Rows from block 12 of the encoder of a small image denoising autoencoder, named by matrix and row number. Rows with one number belong to one neuron. Each number is 128 + 32 x the weight over its row's rms, rounded and kept within 0 to 255. All counts start at 0. Numbers have three digits each. After the name is the row's rms in percent of the matrix's.
After each neuron's rows are labels from the 100 images, of 14848, where the neuron reaches its largest size: "top examples" is what is common among them. Only what is clearly more common there than usual is listed. The data: microscope photos of single blood and bone marrow cells.
# gate: MLP gate (encoder.blocks.12.mlp.gate.weight, 256x96), inputs 0-95
# fc1: MLP up (encoder.blocks.12.mlp.fc1.weight, 256x96), inputs 0-95
# fc2: MLP down (encoder.blocks.12.mlp.fc2.weight, 96x256, transposed), outputs 0-95

gate.37 109:119159170091128128179071114128128197128128101034199128128128128128128140166128205128130128157115145128117086115128128128142128182128128128106178128128128098128090128128128128128128128165128128128128128137062128174228080128192128140128184128073128156184167213128128128128128179128129128071
fc1.37 098:128109128199102128143128128064128128128128095185128128099069067092087137128095128128085092128128066128102113079128079166100128128128170128128055155140128128163128128128150169128070128128128092128128080128128207164128097103128068093108128157167061128066128059128128169171128128160067128128
fc2.37 091:128079079161128180093128083128128128132084113100081184128089108128128128128089128084128087128128160128128107128128128077128128067128080128128080128128128100145128128128128128087087128122097183092104060128107128128128128178188065070099107160128167125128128154091210064076105128128050098183
top examples: cell type: promyelocyte

gate.150 093:128128128128128144060128128224128128128098128163128128085105128091128134128128162128190123188078128162128128128128223128161128128110128128128102181128128174128128214061155128128128128177189128128128128128174128128128141189088128135128128128069128128128128101044128089128111177128074057128
fc1.150 116:162128128118128128128128128128128128128128128128128170128128128128128128077135128128176128157128128128216137128128224128143128128128107128167124128128128128076128128083111128128133171151204204128128197128128128128065128184128128128128150128064128128128147128128128128222221128245128076155
fc2.150 108:112128128208112181152085128128078128181168135128128116128128128204128160166149128128185128128185143128128148070128128128128105163162079128048184128173128171058128128098128128128128158128192128128150158128175128062178128171128178153128148128187128128118128165128128158128181165184128163128
top examples: smear: peripheral blood

gate.162 090:079144128128128085092128128183153128128128128128168111066078184128168128128136075086074172164128134237128088128128128128098157128173128092128128128128062162062079080093128128085081181128164085128145128128128159128130128128149159173158054095105128128128128177128126128162143165128128128181
fc1.162 147:128051149179106128213128128128143128128128045128128128128128128102138140082128078155126128096076128128176128128128162128198112128115128047128167061110128100211128128120125128169101096128128096128204128123128128128013101089127128128090090128128064129128150128086128128128128115128128128128
fc2.162 110:128057128128128128128040219110128128128128207128128108089128092128128128099128128155093083128092128128128087106128118128128195128128128189128112128087163089128154166128164128146180161128128128128128128128098141128128128060128087128128068128098053128091128000128128128128128128128128132148
top examples: smear: peripheral blood

gate.171 103:128128128165128216032128128128128078128128128126128128085128128128076128115126128104128128128128128128128128040128153112060128128096138128128079128128128098128130126128090220168200128057128128083053143128128128128128112128128157028071213128128086133094128127128128128128128128128128108128
fc1.171 079:085128128128172128069128128173167167128128132128128128072128128105093139128181073196128168128128128128128128073128128102148128011128184066156128104128128103037076128128136128128128113089185173177128128128107163128128128128128128156077128140128128158128118128072040173128128128128128128178
fc2.171 092:128165172128128128128128128088128209128213128128178128121080128098080092102128128134179164061135093128128163128128128128128128128074165128128128087175128128067073175128151162072076112128174080066128158128111179128207128128128128128128128165128128128187128203128128128128169096174128128141
top examples: cell type: lymphocyte

gate.140 094:174126095128128083128107128161186128128128128085103147074175115128128128079108144105155128128185128158212128128091129155128128162077128182080090156180098128100093128128128058161111094089103167128035175128128128132128128157128128128128113196153128089128066128159137114128128128156198128199
fc1.140 089:147073128128081128104120128128125128166109128128128128128128128196079128128162156128071128128128182128128128128128128176110145128170128128175115128128128128128128047109128174128070128100158128036211128128128128073096173128180044128177076051128128162128128128148159093124193067128128128128
fc2.140 078:085128128080147147128154128128189170128128179128168128102128128128192092128128065128128097094050128086128128128128169092128095079128128079128128128006098128128128128137128055128173128128128128128045128128128128128072128151162128179128164178128173075128128128128183141171128128167163107128
top examples: cell type: lymphocyte; smear: peripheral blood

gate.174 077:172177128095100128099167128077128128166128168128128171069128128063113128128128148128073128153128128193166087128128106094163128164096170128158128128089128171128105128128172128128167163153176094128169193154195128162167154155171071167168128128162128066128080166128093073080075153128128128128
fc1.174 083:128128128128128091128072061194164153083102128166128098171069128220099160128128128128167128114117198089128128128128114128106086128128160159128128128087195128100172101106128105161096078173095140128128128090128128176082128171128216071128100160128111128200128128128128170094128163155112128128
fc2.174 069:128128128128128128069093075096128128128128181128128094050105177091128128078128068128128128075089128081168073156128128128128128128128099128128080043128128128058128128128174109128128141165128128128128091128069128098060064128128128172128188128128176085128084056128128092128160128092128077103
top examples: cell type: segmented neutrophil

gate.214 101:071128168110073128128128036128128128128128128128128128190167128169128128128128199136128128136153106128128128128128128141100176128128195128128128198128128128115128128211104128128128189128110128128128128128042022128128167128128128067088128128194176073128087128128185146068128128128128128128
fc1.214 075:082070128114128094174128128042128180128176128096128175063114128101150128186141128141203159128128102061128168161154110128086100108163128128104100182140161105128128188198174128128128128090128170128128128128128073176128101155172128128073128110128128059168090128128128128171128128128088087128
fc2.214 095:170128128128104128085082192082099094103193128180128128157105128189128128128128128128169076128171144128128074128158128153065194142171145085062105128128128128128184128128149101088128084070160128128173171128128164078165104168128164144171088128161128157128128081128097128128171128197170156128
top examples: smear: peripheral blood

gate.118 075:128097128128117128128128128128185052128128086128166173128128104128128147128221060128085085101128128176128069071128128104157128128150128167128083128100128101073072128072128079186170128128097128128046183128093128199128128079128159097128077101087133169128128128165128128128128128128128079128
fc1.118 103:128094128128128128128128128108043128128128128128128128201128128128128167128128128092128128128058128128128178164084100161128113077128128128100145128128128128060128128128128138100083128107128059208128079128128058128128177128128103128128128050128128128095129204195128128128037051128128191128
fc2.118 097:078128100128128128128168073128176063060128204072145128128151128128146128128165128196128159136128086128128128128128082107128128128128185128128128128098128128128128128073072068072128128128128128128112128128128128163128128084182062128128121089069128091128128160074095106091180128060059061128
top examples: smear: peripheral blood

gate.68 092:128073128125128128128123128128128172128128160128071128183128145048128128070063128159065128173128128156106080128059146128128154128128128081128144171219128169128128128128128128142057128128128211128128197128175118128128128128128128064128128047079118128094128128169128091151128167139077128128
fc1.68 071:128128165068128186128088158166168128128128128097081128128081128164128128090077128082092082145128175079167128128156101128128087113158192128128100068128110098183128091084184090128096161089078128128128128128095128128188070128128095128128128128164072071110087128093128128090128088181071128092
fc2.68 079:106128201168128128128128128128172128224115112128128128144172092128158096128167128128128066128082156101128060128128082128128201089128102056128070128128095128128056128128102191128128161128128128128128128088128157169074128128128128128128059217128082169128109138128156128088076128128103099128
top examples: smear: peripheral blood

gate.92 076:104128128086128178116128077128128172079206128067165128159107128128128128090128130178194128081128168027074128128128113087128128128159128128128128092128128090128128128128099183090128150074079196128107169104128193088123128128128128128107128128128128166128128101128128128168109128177178190056
fc1.92 092:128128128067118128128128135128059116128205128053128128128167165128140128095128114096178155128128128128073128128128128128194166040146155128188128128128128128128100128074109062128144128128128128128128174181128128128121159075128128196128077078128128176210165133128128128128124045128129128067
fc2.92 092:128128213156198128128164128190128128146128167127128180106128128128090087113193128128159128128128128152128150074086106128100128196079175152166091042128101128128128128128128180128128088128128128137165128075128128128128128128061161128150157128128128060128080178156071157101142151057174128153
top examples: smear: peripheral blood

gate.194 079:106081128128103128116147128128128187128128095176162128128116128058128128068105153070128128088163128049128061128134128128113128128128128085112128173128188175155128099128078174075128048101128173128151128128128128128128128128093051128128128162128100094105128084128220128128167128128177088063
fc1.194 093:128195107128179128128107128141197128063066172145128128032139163128128128128090128128170157128189082128089128128128128128074083223087148178134105128128128128128128128128167128128168107128097128137128097049128196128128103111128179128128128153170128140128128128128052185128128128105128128172
fc2.194 080:170128070128128078168167128171128128055128174147150147187071087128128128128128128128084092128128167099128100167189128109094167128084105128161178128086128104128088128065182128176200128128096104128128060128128128159128128128128086128128173128128128163128165051128208128119095128149128128082
top examples: smear: peripheral blood

gate.138 082:109045075128154128192128128154128096083099128162128128128177128073128128095128128128128128093156128128159106128062128128128171133128081128128091128128078128128078128128160148084128092128160077083079082182128128128080192164101084128183072128085128128128171128167187128149058170151078128128
fc1.138 075:072180128195085169128175184128098128163128128106128128128128155090128071098142156128128089090158177128128128128183128163162164147085128128169153128084128078128128159161166166128128166086173128154128128109092188067094174076091160087165128128177162170095128128149140080182128128173128128084
fc2.138 066:128128089128128128175128166128128128128128128128128095177168128175128128060128128128128128128128188092184128175184196128128128128128128128171128128128161183128204128182157071128170128062073177073128181128128095066101128128067128086090128128128076128128128128078158077128128089176128128082
top examples: cell type: lymphocyte

gate.176 158:166212137081128128118083128088163128118128128104188134056103255128105128128173128160140148128128128128099128173128128128128114128128179128128094154128128128128085077146128128128164103128168128128234128128128128194128075121128182111131128128086118128128128128128088128151128126128128128136
fc1.176 153:091078128128128128128128128188128108119151143128063128202128007119192134128112128128145128128104128128128128055128128091072093128128128128128169128109096117174209195087140157128128186128128119128012128128126123128128128128128166128105128144128128128128128128128199128157127128128179128176
fc2.176 121:153128082124200164086176128128128128128170089176160128128128128128188128128128128105085183155128102128128174115128128070128128117128153183128128128077128162169163128128128128128128128044097128128072103189171098177083164158162128162128128128100066077167128198128182088112128118124059123166
top examples: cell type: promyelocyte

gate.210 102:195234098126128128128175082128114168178128128049128092128158128070102115128127128160128128128128128128156128046128128124136162128088070138088128189128071118128128128128109067082128128128168128128149128170195128091128128162128145047128128128128092077074128142128128154112128128128175128182
fc1.210 071:128128104101128128128128128196144185177166082128128128178178128156159128128090128075128128128150100208128163128128157153128128128179128063167188101128102180128104128097128128128128181124128128128079177128128128171128095128176167128128128169171170128128092083065040162168144128128114167062
fc2.210 076:128188163043097128128131179188097128128128128128082128179080159128078128128128128143103128128161128131128180128058128064128070128128128128182172128178128170128128128128128111128089099128128128158198176128128178128180128088156175128074194059128176128128116128159128128128169128152071128128
top examples: smear: peripheral blood

gate.168 099:128128128169128093128128128111161160154050097043198128089130141197103098075164128128128128128128093128128128056221195128128092128128146128157099128128180128128128106045116128175118168128123133108102128128128128128128128148076128128128171128128128165155158128069051162128128128128182094128
fc1.168 107:128128063067071153181128128128128098128128128174128135194128128073088128128070128075128128128065163128115099128128025128128187051128188058128136167128128128128128079134128128081128128108135128121128089128120128163128111111160171128128130109176128095126128215128188128128103094128128152152
fc2.168 097:128128180086128128101128128128128128092128171145077147198128145128175092160128096210128112146128128128119168128194128128128090128128128128128171128128128128175148073128128144104113085128079128152081070146087128166082201153177097172083182101085175167128128128128102128128128075046165076128
top examples: smear: peripheral blood

gate.15 113:142080128128128128128087061059128172076082128128128128164142079111165128116113128128165128160128128128070110128128057128118168128128128128186128097069128134128174190174183175128085176128128128103128102128082128128128128128128122128128210128153128072187090194128207128128128128126170128076
fc1.15 105:104051110177128128128128055062128128128094192112157125081128128158143128178128128128128105128138128128089128174128128205100128188128128187128128128057094128199128128128182176120128128128150168160183128179128122104128168080128128128175188128072123135128128091128128128128167096062128147085
fc2.15 095:109158173108128128115128159153172128169128128236128128128096182179128128156084128144128128036128128128069079067128150143164128122177183128144076100128128083128128077167167128128083141128128188128188128128097128098128128128135172093128170128156157128179111128092148128167128128128177128196
top examples: smear: peripheral blood

gate.64 104:160128096128128128168161096128128110094165128149128103128115088128128193178031128068150128128128145075063150128054074149128104128163184133128128146128128128092114151128169173064128100164147128128179149128129101095159167128189128138190128149128128161128128197128199143154092078128087128128
fc1.64 085:128128123128128128109128103128200128128139128128128136128095128147128128129194045208128128076158076128128128128106128128058128128128136128059128147217128128128112087104128128106165107128165083128128128083128130128128128103091128128091128125128128128070128047056128174128151128223128128216
fc2.64 085:128128103175059105075128128084170161043128183130082128196128088128128128055128167128086128128128151197128152203190128128128076128128172128128128179045128105128128128134089100128128156128128128153147141128128066091074133158128154128128128106160159128074069128128128149128128082128128128128
top examples: smear: peripheral blood

gate.95 110:172137128128128128128128128160128128158128128128128128128128122128128151063128078179128128128199128128128051128128128094128128043086128128129128128120128128128128106044128162185099180128128124192128102145212128128208101081053180149128175165128181128079135128128128081122144093196128128155
fc1.95 072:084158128150128128128068154128071128098171094087128165128128128183191128128144128092128128128128067229128182128080128128137172128074128128167187128128128128128102128128128128193144178106103097165159128128097169128128128151144197128077072084085180128128128187128083128160128077128128128094
fc2.95 103:128059128128174128128171168128128094091128138128128163128069128107171128128128204128175152128181128128058128094161089128073128161128036128128128128128108092184205128100157080128182128138128128084128128185176163128128093151128128128123128128173128156165095102128182128128079116108082068128
top examples: smear: peripheral blood; cell type: segmented neutrophil

gate.237 119:128128128128086074226090129125128119108128069128128128128128032126109128128128128083128128106045128092128165128045128107128168128128128128128128089128092128128128128128128157080068073231082128187128138128068128106128096123158189128147128174128167128128128128202128128131128128128128128128
fc1.237 117:128128152128128062128128128116127106112183128200128128243128128128128077128128127128128128128020199128129168091088069096128128134128085041128175114128128128155128128128170157128128128207128059190128128128127128128128084128128186128128128130128128172128111128177121078128128128128128128128
fc2.237 116:107128128128204128128107128102079158147193128165128161128128128181076168148087128099128173128128104164128165089128128141128128128128128128128128128200128128079128185128128094041151128128089081160128152128097184061177097106128128128128051128173151093172117221150128128128128113128128183092
top examples: smear: peripheral blood; cell type: platelet

gate.161 109:089037097128128161172128128128128161105128184063152128128128088128128128142130128148128128085058097128128128112128053140194128076088128060111128128147128096128149128169103066094135147128128128106128152211128140110144128128128128128109128128164180128128128128195193128068128075049161139128
fc1.161 079:128128128128191128069128155106128128128052128128128128079079128128057085128150128180128128128128128204092174128206172128128128128128073128078074156198177128082128128167128128156108128128105135162147175128091096128069055085072128152169128128128128149168128143128128128128174122128128156175
fc2.161 090:128160128082128170128166085128155128148066105069162128128158176087128172171128169128128171174128161128166128182201128128153150074128128098128128128085128128120128144078100083128128165176099161168083128128128147091128185128184096161165128097128096128085099065128156159128128156065090081075
top examples: smear: peripheral blood