Rows from block 10 of the encoder of a small image denoising autoencoder, named by matrix and row number. Rows with one number belong to one neuron. Each number is 128 + 24 x the weight over its row's rms, rounded and kept within 0 to 255. All counts start at 0.
After each neuron's rows are labels from the 100 images, of 14848, where the neuron reaches its largest size: "strongest on" is what is common among them. Only what is clearly more common there than usual is listed. The data: microscope photos of single blood and bone marrow cells.
# gate: MLP gate (encoder.blocks.10.mlp.gate.weight, 256x96), inputs 0-95
# fc1: MLP up (encoder.blocks.10.mlp.fc1.weight, 256x96), inputs 0-95
# fc2: MLP down (encoder.blocks.10.mlp.fc2.weight, 96x256, transposed), outputs 0-95

gate.205 [145 128 141 111 128  78 128 128 128 128 128 121 128 128 128 147 163 143 164 114 168 128 111  99 128  53 128 128 105 128 128 128 128 128 128 128 188 128 183 128 128 105  62 105 128 110 170  91 128 128 167 133 128  89 128  80 128 115 102 128 128 128 128  88 164 128 135 128 128 128 128 105 101 165 128  97 133 128 150  80 153 128  91 147 128 128 143 130 118 128  82  90 128 153  84 128]
fc1.205 [105 134 128 160 128 105 128 128 128 128 139 128 128 128 128 128 128 128 128 128 155 105 119 150 128 128  75 164 100  87 128 128 109 186 146 128 128 128  67 128  92 128 146 141 128 128 128 112 118 119  81  71 147 128 119 128 128 128  90 128  99 159 141 128 128 128  88 181 153  89  68  83 128 128 128 165 122 103 128 101  97 151 162 114 128 187 128 128 128 128 152 128 145 128 128  73]
fc2.205 [110 100 128 128 128 147  97 127  82 128 103 120  81  91 148 120 128 103 128  73 168 128 128 128  99  79  74 128 128 166 101 128 106 163 128 128 180 127 128  89 128 105 128 148 165 166 168 171 128 128 144 128 128 110  91 128  92 128 128 128 128 128 156 164 127 128 128 128 128 141  97 128 157 128 126 110 128 144 128  68 128  97 128 163 104 117 128 174 133 111 101 128  94 128 128  99]
strongest on: smear: peripheral blood

gate.69 [ 90 128 128 128 128 172  73 128 168 128  75 128 128 128 128 128 151 109 128 143 128 128 128 128 128 137 128 149 128 104 125 128 102 128 128  71 128 146 128  82 128 128 104 176 156 128 128 128 128 114 109  85  74  97 128 128  94 128 108  99 149 128  75 128 145 128 165 128 128 128 142 166  91 128 161  98  78 128 128 135 128 128 128 128  74 128 155 128 161 106  77 108 160 158 128 161]
fc1.69 [128 162 102 128  96 128 128 128 214 182 128 128 128 128 128 104 152 113 127 128 128 137 149 103 128 128 128 158 128 128 104  70 128 128  78  88 179 173 128 170 157 128 128 128 138 102 109 132 128 128 128  91 128 128 160 128 128 145 128 128 128 128 153 163 128 128 108 128 128 128 105 165 128 128 183 128 128 128  84 128  97 128 147  79  86  94 144  89 127 128 106 128 128  98 155 128]
fc2.69 [128 128 147  84 128 103 128 128 102 105 128 142  84 128 153 128  88 157 128 128 106 157  91 128 128 128 128  92 128 166  80  97 105 149  92 156 148  87 128 128 101 148  97 128 128 128 128 157 128 165 160 164 128 150  96 128 101 128 128 128 151 128 106 104 105 174 153  76 164 128 151 166  90 128  92 128 128 128 128 152 128 128 128 161 117 109 128  77 128 128  83 147 105  91 128 104]
strongest on: cell type: lymphocyte

gate.2 [107 161 128 128 128  89 162 179 128  70 148 128 128 128 128 128 108 117 128 128 128 128 117 109 128 128 106 128 128 105 131 128 128  66  88  97 128 174 128 154  99 128  94 128 128 128 128  85 128 154 106  97 128 128 105 194 128 167 128 157 149 128 128 128 128 183 163 128 128 128 128 128 159 118 104 128  87 120 170 138 128 128 114 128 178 158 164 128 128 175 147 128 128  87 163 128]
fc1.2 [113 128 128 165 128  76 150 100 105  90 128 128 128 107 128 128 104 128 128  95 154 167 162 128 128 169 128 128 142 128 128  96 128 128 168 101 151 139 165 128  95 149 185 128  72 128 128  86 128  95 128 128 128 128 128 170 151 128 175 128 128 128 130 113 128 128 128 128 128 128 103 128 128 171  90 171 128 162 173 172 128 128 159 137 128 142 157  93 122 198 128 151 130 128 128 128]
fc2.2 [128  99 166  83 116 128 128  82 128 162 156  91 111 164 147 128 101  97 128 128 128 128  88 166 128 128 128 128 161 128  58  97 109 128 128 128  82 128 128 128 110 128 128 128 128 128 128 128 128 180 103 128 132 143 128 145 177 113 128 152  91 128 128  88 128 165 128  91 153 100 148 128 128 153 128 165 128 165 128 128 161 128 128 128 128 181 128 128 185 128 114 167 128 175 128 128]
strongest on: cell type: promyelocyte

gate.75 [164 128 128 128 128 102 145  80 128 164 128 128  99 135 128 128 100 127 128 133 128 128 185 128 128 155 128 107 128  93 128 120 167 128 128 128 128 128 128 128 158 128 128 128 150  55  89 136 128  75 128 122 128 128 128 140 140  66 160 146 128 118 109 156 120 128 140 181 128 128 128 115  62 134 128 128 102 116 128 128 128 128 128 128 128 128  79  72 128 114 133 128 197 128  67 128]
fc1.75 [128  89 128 130 128 128 128 128  99 128 128 128  80 119 128 128 128 128 161 128 128 154 128 128 128 128  67 128 128 128  52 116 128 161 128 128 128  86 185 128 128 149 128 128 105  68 127 128 128 128 128 128  73 128 128 128 117  53 139 120  78 109  92 128 128 128 128 128 120 140 128 128 128 128 128 128  42  97 117  98  67 128 128 128  99 128 128 128 100 104 128 136 128 128 128 128]
fc2.75 [128 128 128 157 128 122  93 178 128  80 120 128 128 128 128 128 110 128 128 110 128 148 128 128 128 136 128 128 130 128 128 128 155 200  86  90 128 128 153 128  70 128 189 128  58 135  85 128 100 169 128 128 165 191 128 193 153 106 128 128 143 128 156 128 126 128 128 131 128 128 128 158 128  96 128 128 128 147 128 128 103  78 128 128 128 123 128 128 155 128 150 128 128 128  75 128]
strongest on: cell type: artefact

gate.154 [128 128 128 128 128 149 128  80 128 195  69 106 145 158 128 128 164 128 149 104 128 128 128 106 159 121 128 110 128 128  76 175 128 128 114  89 159 128 174 128 128 128 128 128 128  81 118 151 174 160 128 150 128 132 115 128 128 181 128 128 160 128  83 128 128 124  88 150 102 128 165 147 160 127 128  99 131  77 137 128 128 128 128 128  91 128 104 128 173  82 136 152 128 128 128 154]
fc1.154 [ 95 139 128  93 147  94 128 128 128 188 128 128 128 128 128  79 111 100 181 164 120 128 128 128 172 159  88 149 128  83 144 159 159 128 173 140 128 128  97 110 128 128 128 128 128 128 128 110 128 128 105  93 128 128  98 128 128  96 148 161 152 128  84 128 128 128 107  91  81 128 128  85 128  83 109  81 128 144  95 128  97  98 128 146 128 138 128 128 164 102 100 165 117 145 102 144]
fc2.154 [150 128 128  87 106 128 153 168 128  95 152  92 172 128 128 128 128 158 128  91 147  93 128 128 128 128 161  92 128 154 101 128 128 128 128 128 128 128 174 151 105 149 201 128 128 128 160 128 128 160 128 128 128 128 109 158 103  79 128 128 177 155 128  83 128 128 178  76 180 117 128 110  98 128 128 162  88  96 128 128 128 128 103 128 106 128 128  93  90 148 128 128 128 144 128 128]
strongest on: cell type: erythroblast

gate.198 [105 128 116 168 101  52 128  86 128 128  94 151 128 168  93 159 128  91 167 128 128 104 101 104 131 128 157 150 165 128 183 113 128 128 128 158 124  75 128 149 128 128 128 109 128 145 103 128 155 128 128 128 128 128 122 128 128 126 154 177 128 138 111 128 102 128 128 128 128 135 156 104 104 102 112  78 179 128 128 128  94 135 117 128 109 128 128 175  90 128 128 104 178 135 110 166]
fc1.198 [128 128 128 168 128  49 172 145 128 128 169 128 144 128 108 128 128 167 128  91 169  95 108 128 128  92 128 128 128 151 128 128 128 128 128 109 114  81 128 128  92 128 128 128 128 128  90 105 128 128 193 128  96 135 104 128 128  90 173 128 128 172 158 155 108  81 128 128 148 128 105 128 111 128 165  85 128 109 128 160  95 146 147 128 128 128 114 175 111 103 102 128 128 128 128 170]
fc2.198 [128 128 150 128  92 128 164 128 128 151 141 136 128 128 170 128 128 128 128 157 100  91 101  98 128 128 174 128 128  84 128 128 128  98 128 100  99  73 162 170 128 133  81 158  83 128 128 155 165 153 128 128  93 128 128 128 147 161 128  93 128 107  99 104 166 156 128 128 128  98 173  81 148  90 128  98 128 118 128 128 128 128 128 108 116 155 107 102 128 151 154 128 145 158  93  75]
strongest on: cell type: lymphocyte

gate.55 [128 128 154 177 151 183 128 128 128 128 128 113 128  85 154 128 166 155 128 128 166 165 128 128  99 128 110 128  95 128 116 128 152 108  62 100 145  78 128 128 156 128 128 140 128 128 156 128 162 128 145 128 128 128 161 128 128  95 167 128 128 173 128  88 150  97 128  97  98 128 115 102 128  91 128 106 128 145 128 104 128 159 128 168 128 183 128 128 128 160 103 103  77 113 128  87]
fc1.55 [128 128  95 175 128 128 128 128 144  88 128  68  78 153 128 117  92 128 151  93 128 128 128 176 152 158 128 128 128  93 128 128 128 128 128 150 120  58 128 164  98 128 115 177 128 128  76 128 128 105 156 128 105 128 161 103 128  58 180 112 128 128 128 128 148 128  94 128 128 128 128 128 128 166 128  99 128 128 128 101 148 128 128 128 115 128 159 128 128 162 178 128 154 139 128 107]
fc2.55 [128 139 114 128 150 156 154 105 128 149 128 128  80 128 171 128 128 103 128 117 128 128  87 172 128 173  95 128 158 128 110 128 128 157 128  92  95 157 128 160 105 161 128 157 164 128 128 128  99  95 128 128 161 128 101 128 128 128 163 128 128 128  97 118 158 128 162 185 146  82 128 157 105 128 148 151 128 128 128 128 158 128 111 161 151  85  89  87  87  89  85 102 128 128 128  99]
strongest on: cell type: lymphocyte

gate.47 [120 128 128 118 143 152  73 128 122 128 114  91 135 154 135 128 155 144  90  88 107 128 128 128 128 164 128 128  93 128  46 128 131  84 128 120  75 172 118 128 128 178 122 128  54 112 128 128 124 125 128 128 128 128 128 128 112 128 128 128 132  82 138  76 128 128 164 142 149 128  66 128 174 128 128 163 109 128 148  98 128 128 164 124 170 128 150 128 128 128 106 128 128 139 137 128]
fc1.47 [121 112 128 151 106 128 182 110 128 128 144 162 128  78 124 128 104 128 169 128 128 105 128 128  95  98  37 137 174  86 207 118 109 125 128 128 128 128 128 128 128  80 165 121 128 128 128 128 117 139 164 128 128 128 142 164 128 128 128 128 128 128 105 202 145  83 128 128  86 128 185 128 128 119 137 128 128 128 128 130 128  93 128 141 101 128 128 143 128 128 111 129 128 128 128 128]
fc2.47 [128 161 128 167 146 128  95 128  42 128 153 128 106 128 134 166 128 128 128 171 128 126 128 126 127 128 128 167  98 128 128 128 128 128 220 128 128 169 128 126 128 154  88 148 128 128 179 128  98 128 128 128 128 128  96 128  90 128 128 128 128  73  78 125 128 128  76 177 156 128 130  99 128 128 115 144 128 128 128 128 128 128 136 163  85 128 128 128 134 128 128 128 128 103  89 142]
strongest on: cell type: lymphocyte

gate.103 [128  74 169 114 156 128 128 128  65  93  90 128 125 128  80 128 128 106 128 128 137  78 128  93 128 128 128 128  75 128  80 167 128 128 128 128 128 128 162  98 128 128 128 128 163  88 128 128 128  79 128 128 155  81 128 133 163 128 128 128 128 128 128 128  94  98 147 151 149 128  87  85 187 109 179 128 128 128 134 128 128 155  86 112 150 127 128 131 128 101 136  98 135 128 128 128]
fc1.103 [160  96 133  94 135  95 128 128 146 186  91 157 139 128 104 108 128 128 128 163 161  66 138 104 113 128 128 138 138 102  88 115 156 128 128 128 128 117 128 139 128 129 139 150 128 110 155 104 128  79 128 128  87 128 111 128 150 167 128  91 161 150  87 128  90 128 143 161 166 128 155 128 152 158 145 128 138  97 152  93 140 101 128 184 128  73 128 128 111 135 126 149 105 155  88 139]
fc2.103 [162 128  87 187 128 128 128 107 128 147 109 128  99 128 128 157 128 128 128  94 107 128 168  84 128 157 109 164 128 128 102 128  81 119 128 146 128 112 154 128  85 128 125 128 128 152  87 128 142 155 163 102 172 128 128 178 128 128 128 109 128 128 128 128 111 128 128 128 116  73 107 128 156  86 154 128 159 128  68 128 128  85 167 113  90 128 163 150  83  90 128 128 128 128 128 103]
strongest on: cell type: lymphocyte

gate.53 [128 128  88 128 166 128 102 116 128 124 161 183 128  89 128 128  90 128 128 169  82 128 128 122 149 105  88 128 128 128 128 149 128 128 128 169 128 128 128 128 109 128 128 144  91 128 164 172 128 128 192 135 128 124 112 128 128 128 128 128 128 172 128 128 177 111 128 178 149 128 146 128 165 103 177  61 144 128 128 128 118 150 128 128 128 128 128 128  80  75  92 128 122 128  84 132]
fc1.53 [163 128 128 149  83 186 112 107 130 116 128 130 128 128 128 176 128 128 128 128 194 151 161 128 105 159 105 161 128 128  89 128 150  68 179 129 128 128  85 157 140 128 126 128  84 128 128 128 128 128  63 128 128 128  99 128 128 120  93 128 128 103 128 103 128 128 128 128 128 128 128 124 118 128 128 128  74  87 165 128 128 125 128 128 151 141 128 128 128 184 128 128 128 175 186 128]
fc2.53 [130 128 128 128 176 128 128 170 128  66 148 169 128 105  97 128 128 128  97 128 101 128 120 128 145 128 128 128 128 111 128 128 109 128 194 128 158 138 174  95 128 128 128 128 128 150 102 128 106 128 133 163 181 148 146 128  84 128 131  96 128  72  93 158 128  84 102 161 169 128 124 128 128 118 114  91 108 128 128 128 141  86 146 112 128 179 128 158  96 142 128 158 128 128  80 128]
strongest on: cell type: promyelocyte

gate.229 [128 107 128 128 128 128  90 128 128 128 128 128 143 128  83 161 125 128 178  50 128 141 108 128  82 128 185 162  83 148 188 128 128 128 128 128 150 128 128 128 128 128 144 153 108 139 128 143 160 137  85  94 101 128 128  95 128 128 128 128 161 128 160 160 181 128 147 128 128  59 154 119 188 128 128 128 128 128 166 128 128 128 128 128 106 128 128 102 155 128 128 160 104 128 128 128]
fc1.229 [128 167 105 128 128 110 150 128 162 164 128 128 169 128 175 128  95 128 128 150 168 153 128 128 128 128 128 164  99 128 128 128 120 128 142 163 106 145 176  86 128 128 128  93 128 128  82 165 177 128 128 128 112 161 149 128  86 167 128 128 172 177 128 128 128  77 128  76 153 128 128 128 128 128 166 102 128 107 128 128 128 104 164 108  92 128 128 128 166 128 128  89  92 128 107 109]
fc2.229 [128 128 128 128 128 128 162 128  90 128 128 128 175 128 128 128 163 128 128 128 128 128 128 128 142  79 113  92 128 128 135 128 128 128 105  94 128  71 128 128  87 128 128 165  90 128  88 128 128  84 157 128 192 102 128 186 128 154 128 128 164 128 128 128 128 128 128 173 116 128 128 128 128 128 128  86 189 108  87  97  88 128 128 128  83 107 128 128 156 128 159  86 154 109  83 128]
strongest on: smear: peripheral blood

gate.123 [128 150 128 113 156 128  88 100 128 177 128 106  90 128  99 128 107 110 128 163 150  90 181 128 128 128 124 100  88 128 115 169 128 128 122 128 106 128 128  91 128  95 143  96 197 128  86 128 128 128 128 150 128 128 158 144 128 168 113 128 128 185 118  95 151 128 128 128 128 171 128 128 128 124  85 128 128 128 128 128 128  89 147 178 174 128 152 154 128 128 169 167 132 128  93 128]
fc1.123 [128 128  85 128 128 128 128 128 171 128 159 128 151 128 128 128 106  99 128 158 106  97 128 128  89 128  70  85 128  79 159 104 128 163 128 128  77 128 128 104 101 164 128 100 128 128 128  78 105 128 101 128 128 128 147  82 128 178 103  97 139  94 128 128 128 128 128 155 128  92 128 128 128 128 169 159  80 182 154 128 128  83 128 128 154 128 128 141 128 128 151 128 149 128  94  88]
fc2.123 [128 128 148 128 128 155 101 102 103 128 128 163  78 128 128 128  95 176 128 128 153  95 128 128 128 128 128 128 162 128 182 128  86 179 128 160 128 110 128 128 128 128 128 128 140 128 102  98 128  96 128 128 128 128 128 121  91  73 128 128 128 190 128  91 115 128  91 108 170 161 100 128 128  93 128  81 128 103  85 128 128  93 169 165  99 128 128 128  80  98 128 128 128 128 143  97]
strongest on: smear: peripheral blood

gate.227 [128 128 111  76 128  79 128 106 110 128 128 128  90 128 128 121 169 116 110  99 128 147 101 128 147  88  78 128 152 128 160 128 157 128 128 152 128 128 128 159 108 111 158 113 128 143  99 145 128  89 128 172 146 128 102 128  89 128 111 176 128 118  85 128 128 171 121 170 128 109 168 128 128 128 109 128 137 174 165 128 141 156 180 121 128 139 109 128  78 128 128 128 128  56 128 128]
fc1.227 [110 116  87 128 157  88 175 158 154 128 128  88 128 140 122 128 128 128 160  91 108 161 107 128 128 153  82 103 128 128 188 128  84 146 115 163 128 103 128 128 151 128 150 100 128 128  86 128 128  97 123 183 128 128 128 128  80  76 164 127  97 128 145 114 112 155 128 128 128 128 128 154 103 128  92 128 128 106 128 128 128 110 128 128  90 116 128  81 128  79 104  81 128 128 128  97]
fc2.227 [128  94  87 128 128  84 128 176 128  88 128 128 169 112 152 141 105 109 109  86 128 128 128 162 128 128 187 128 128 128 157 148 128 128 142 128 110 150 181 128 128 128 128 110 128 128 128 106 128 207 128 128 128 173  94 156 100 128 128 156 128 128 128 108 128 128  94  83 128 128 102 180 105 162 128 100 128 102 128 128 169 128  90 128 128 181 128 107 122 128 128 106 128 152 128  94]
strongest on: cell type: promyelocyte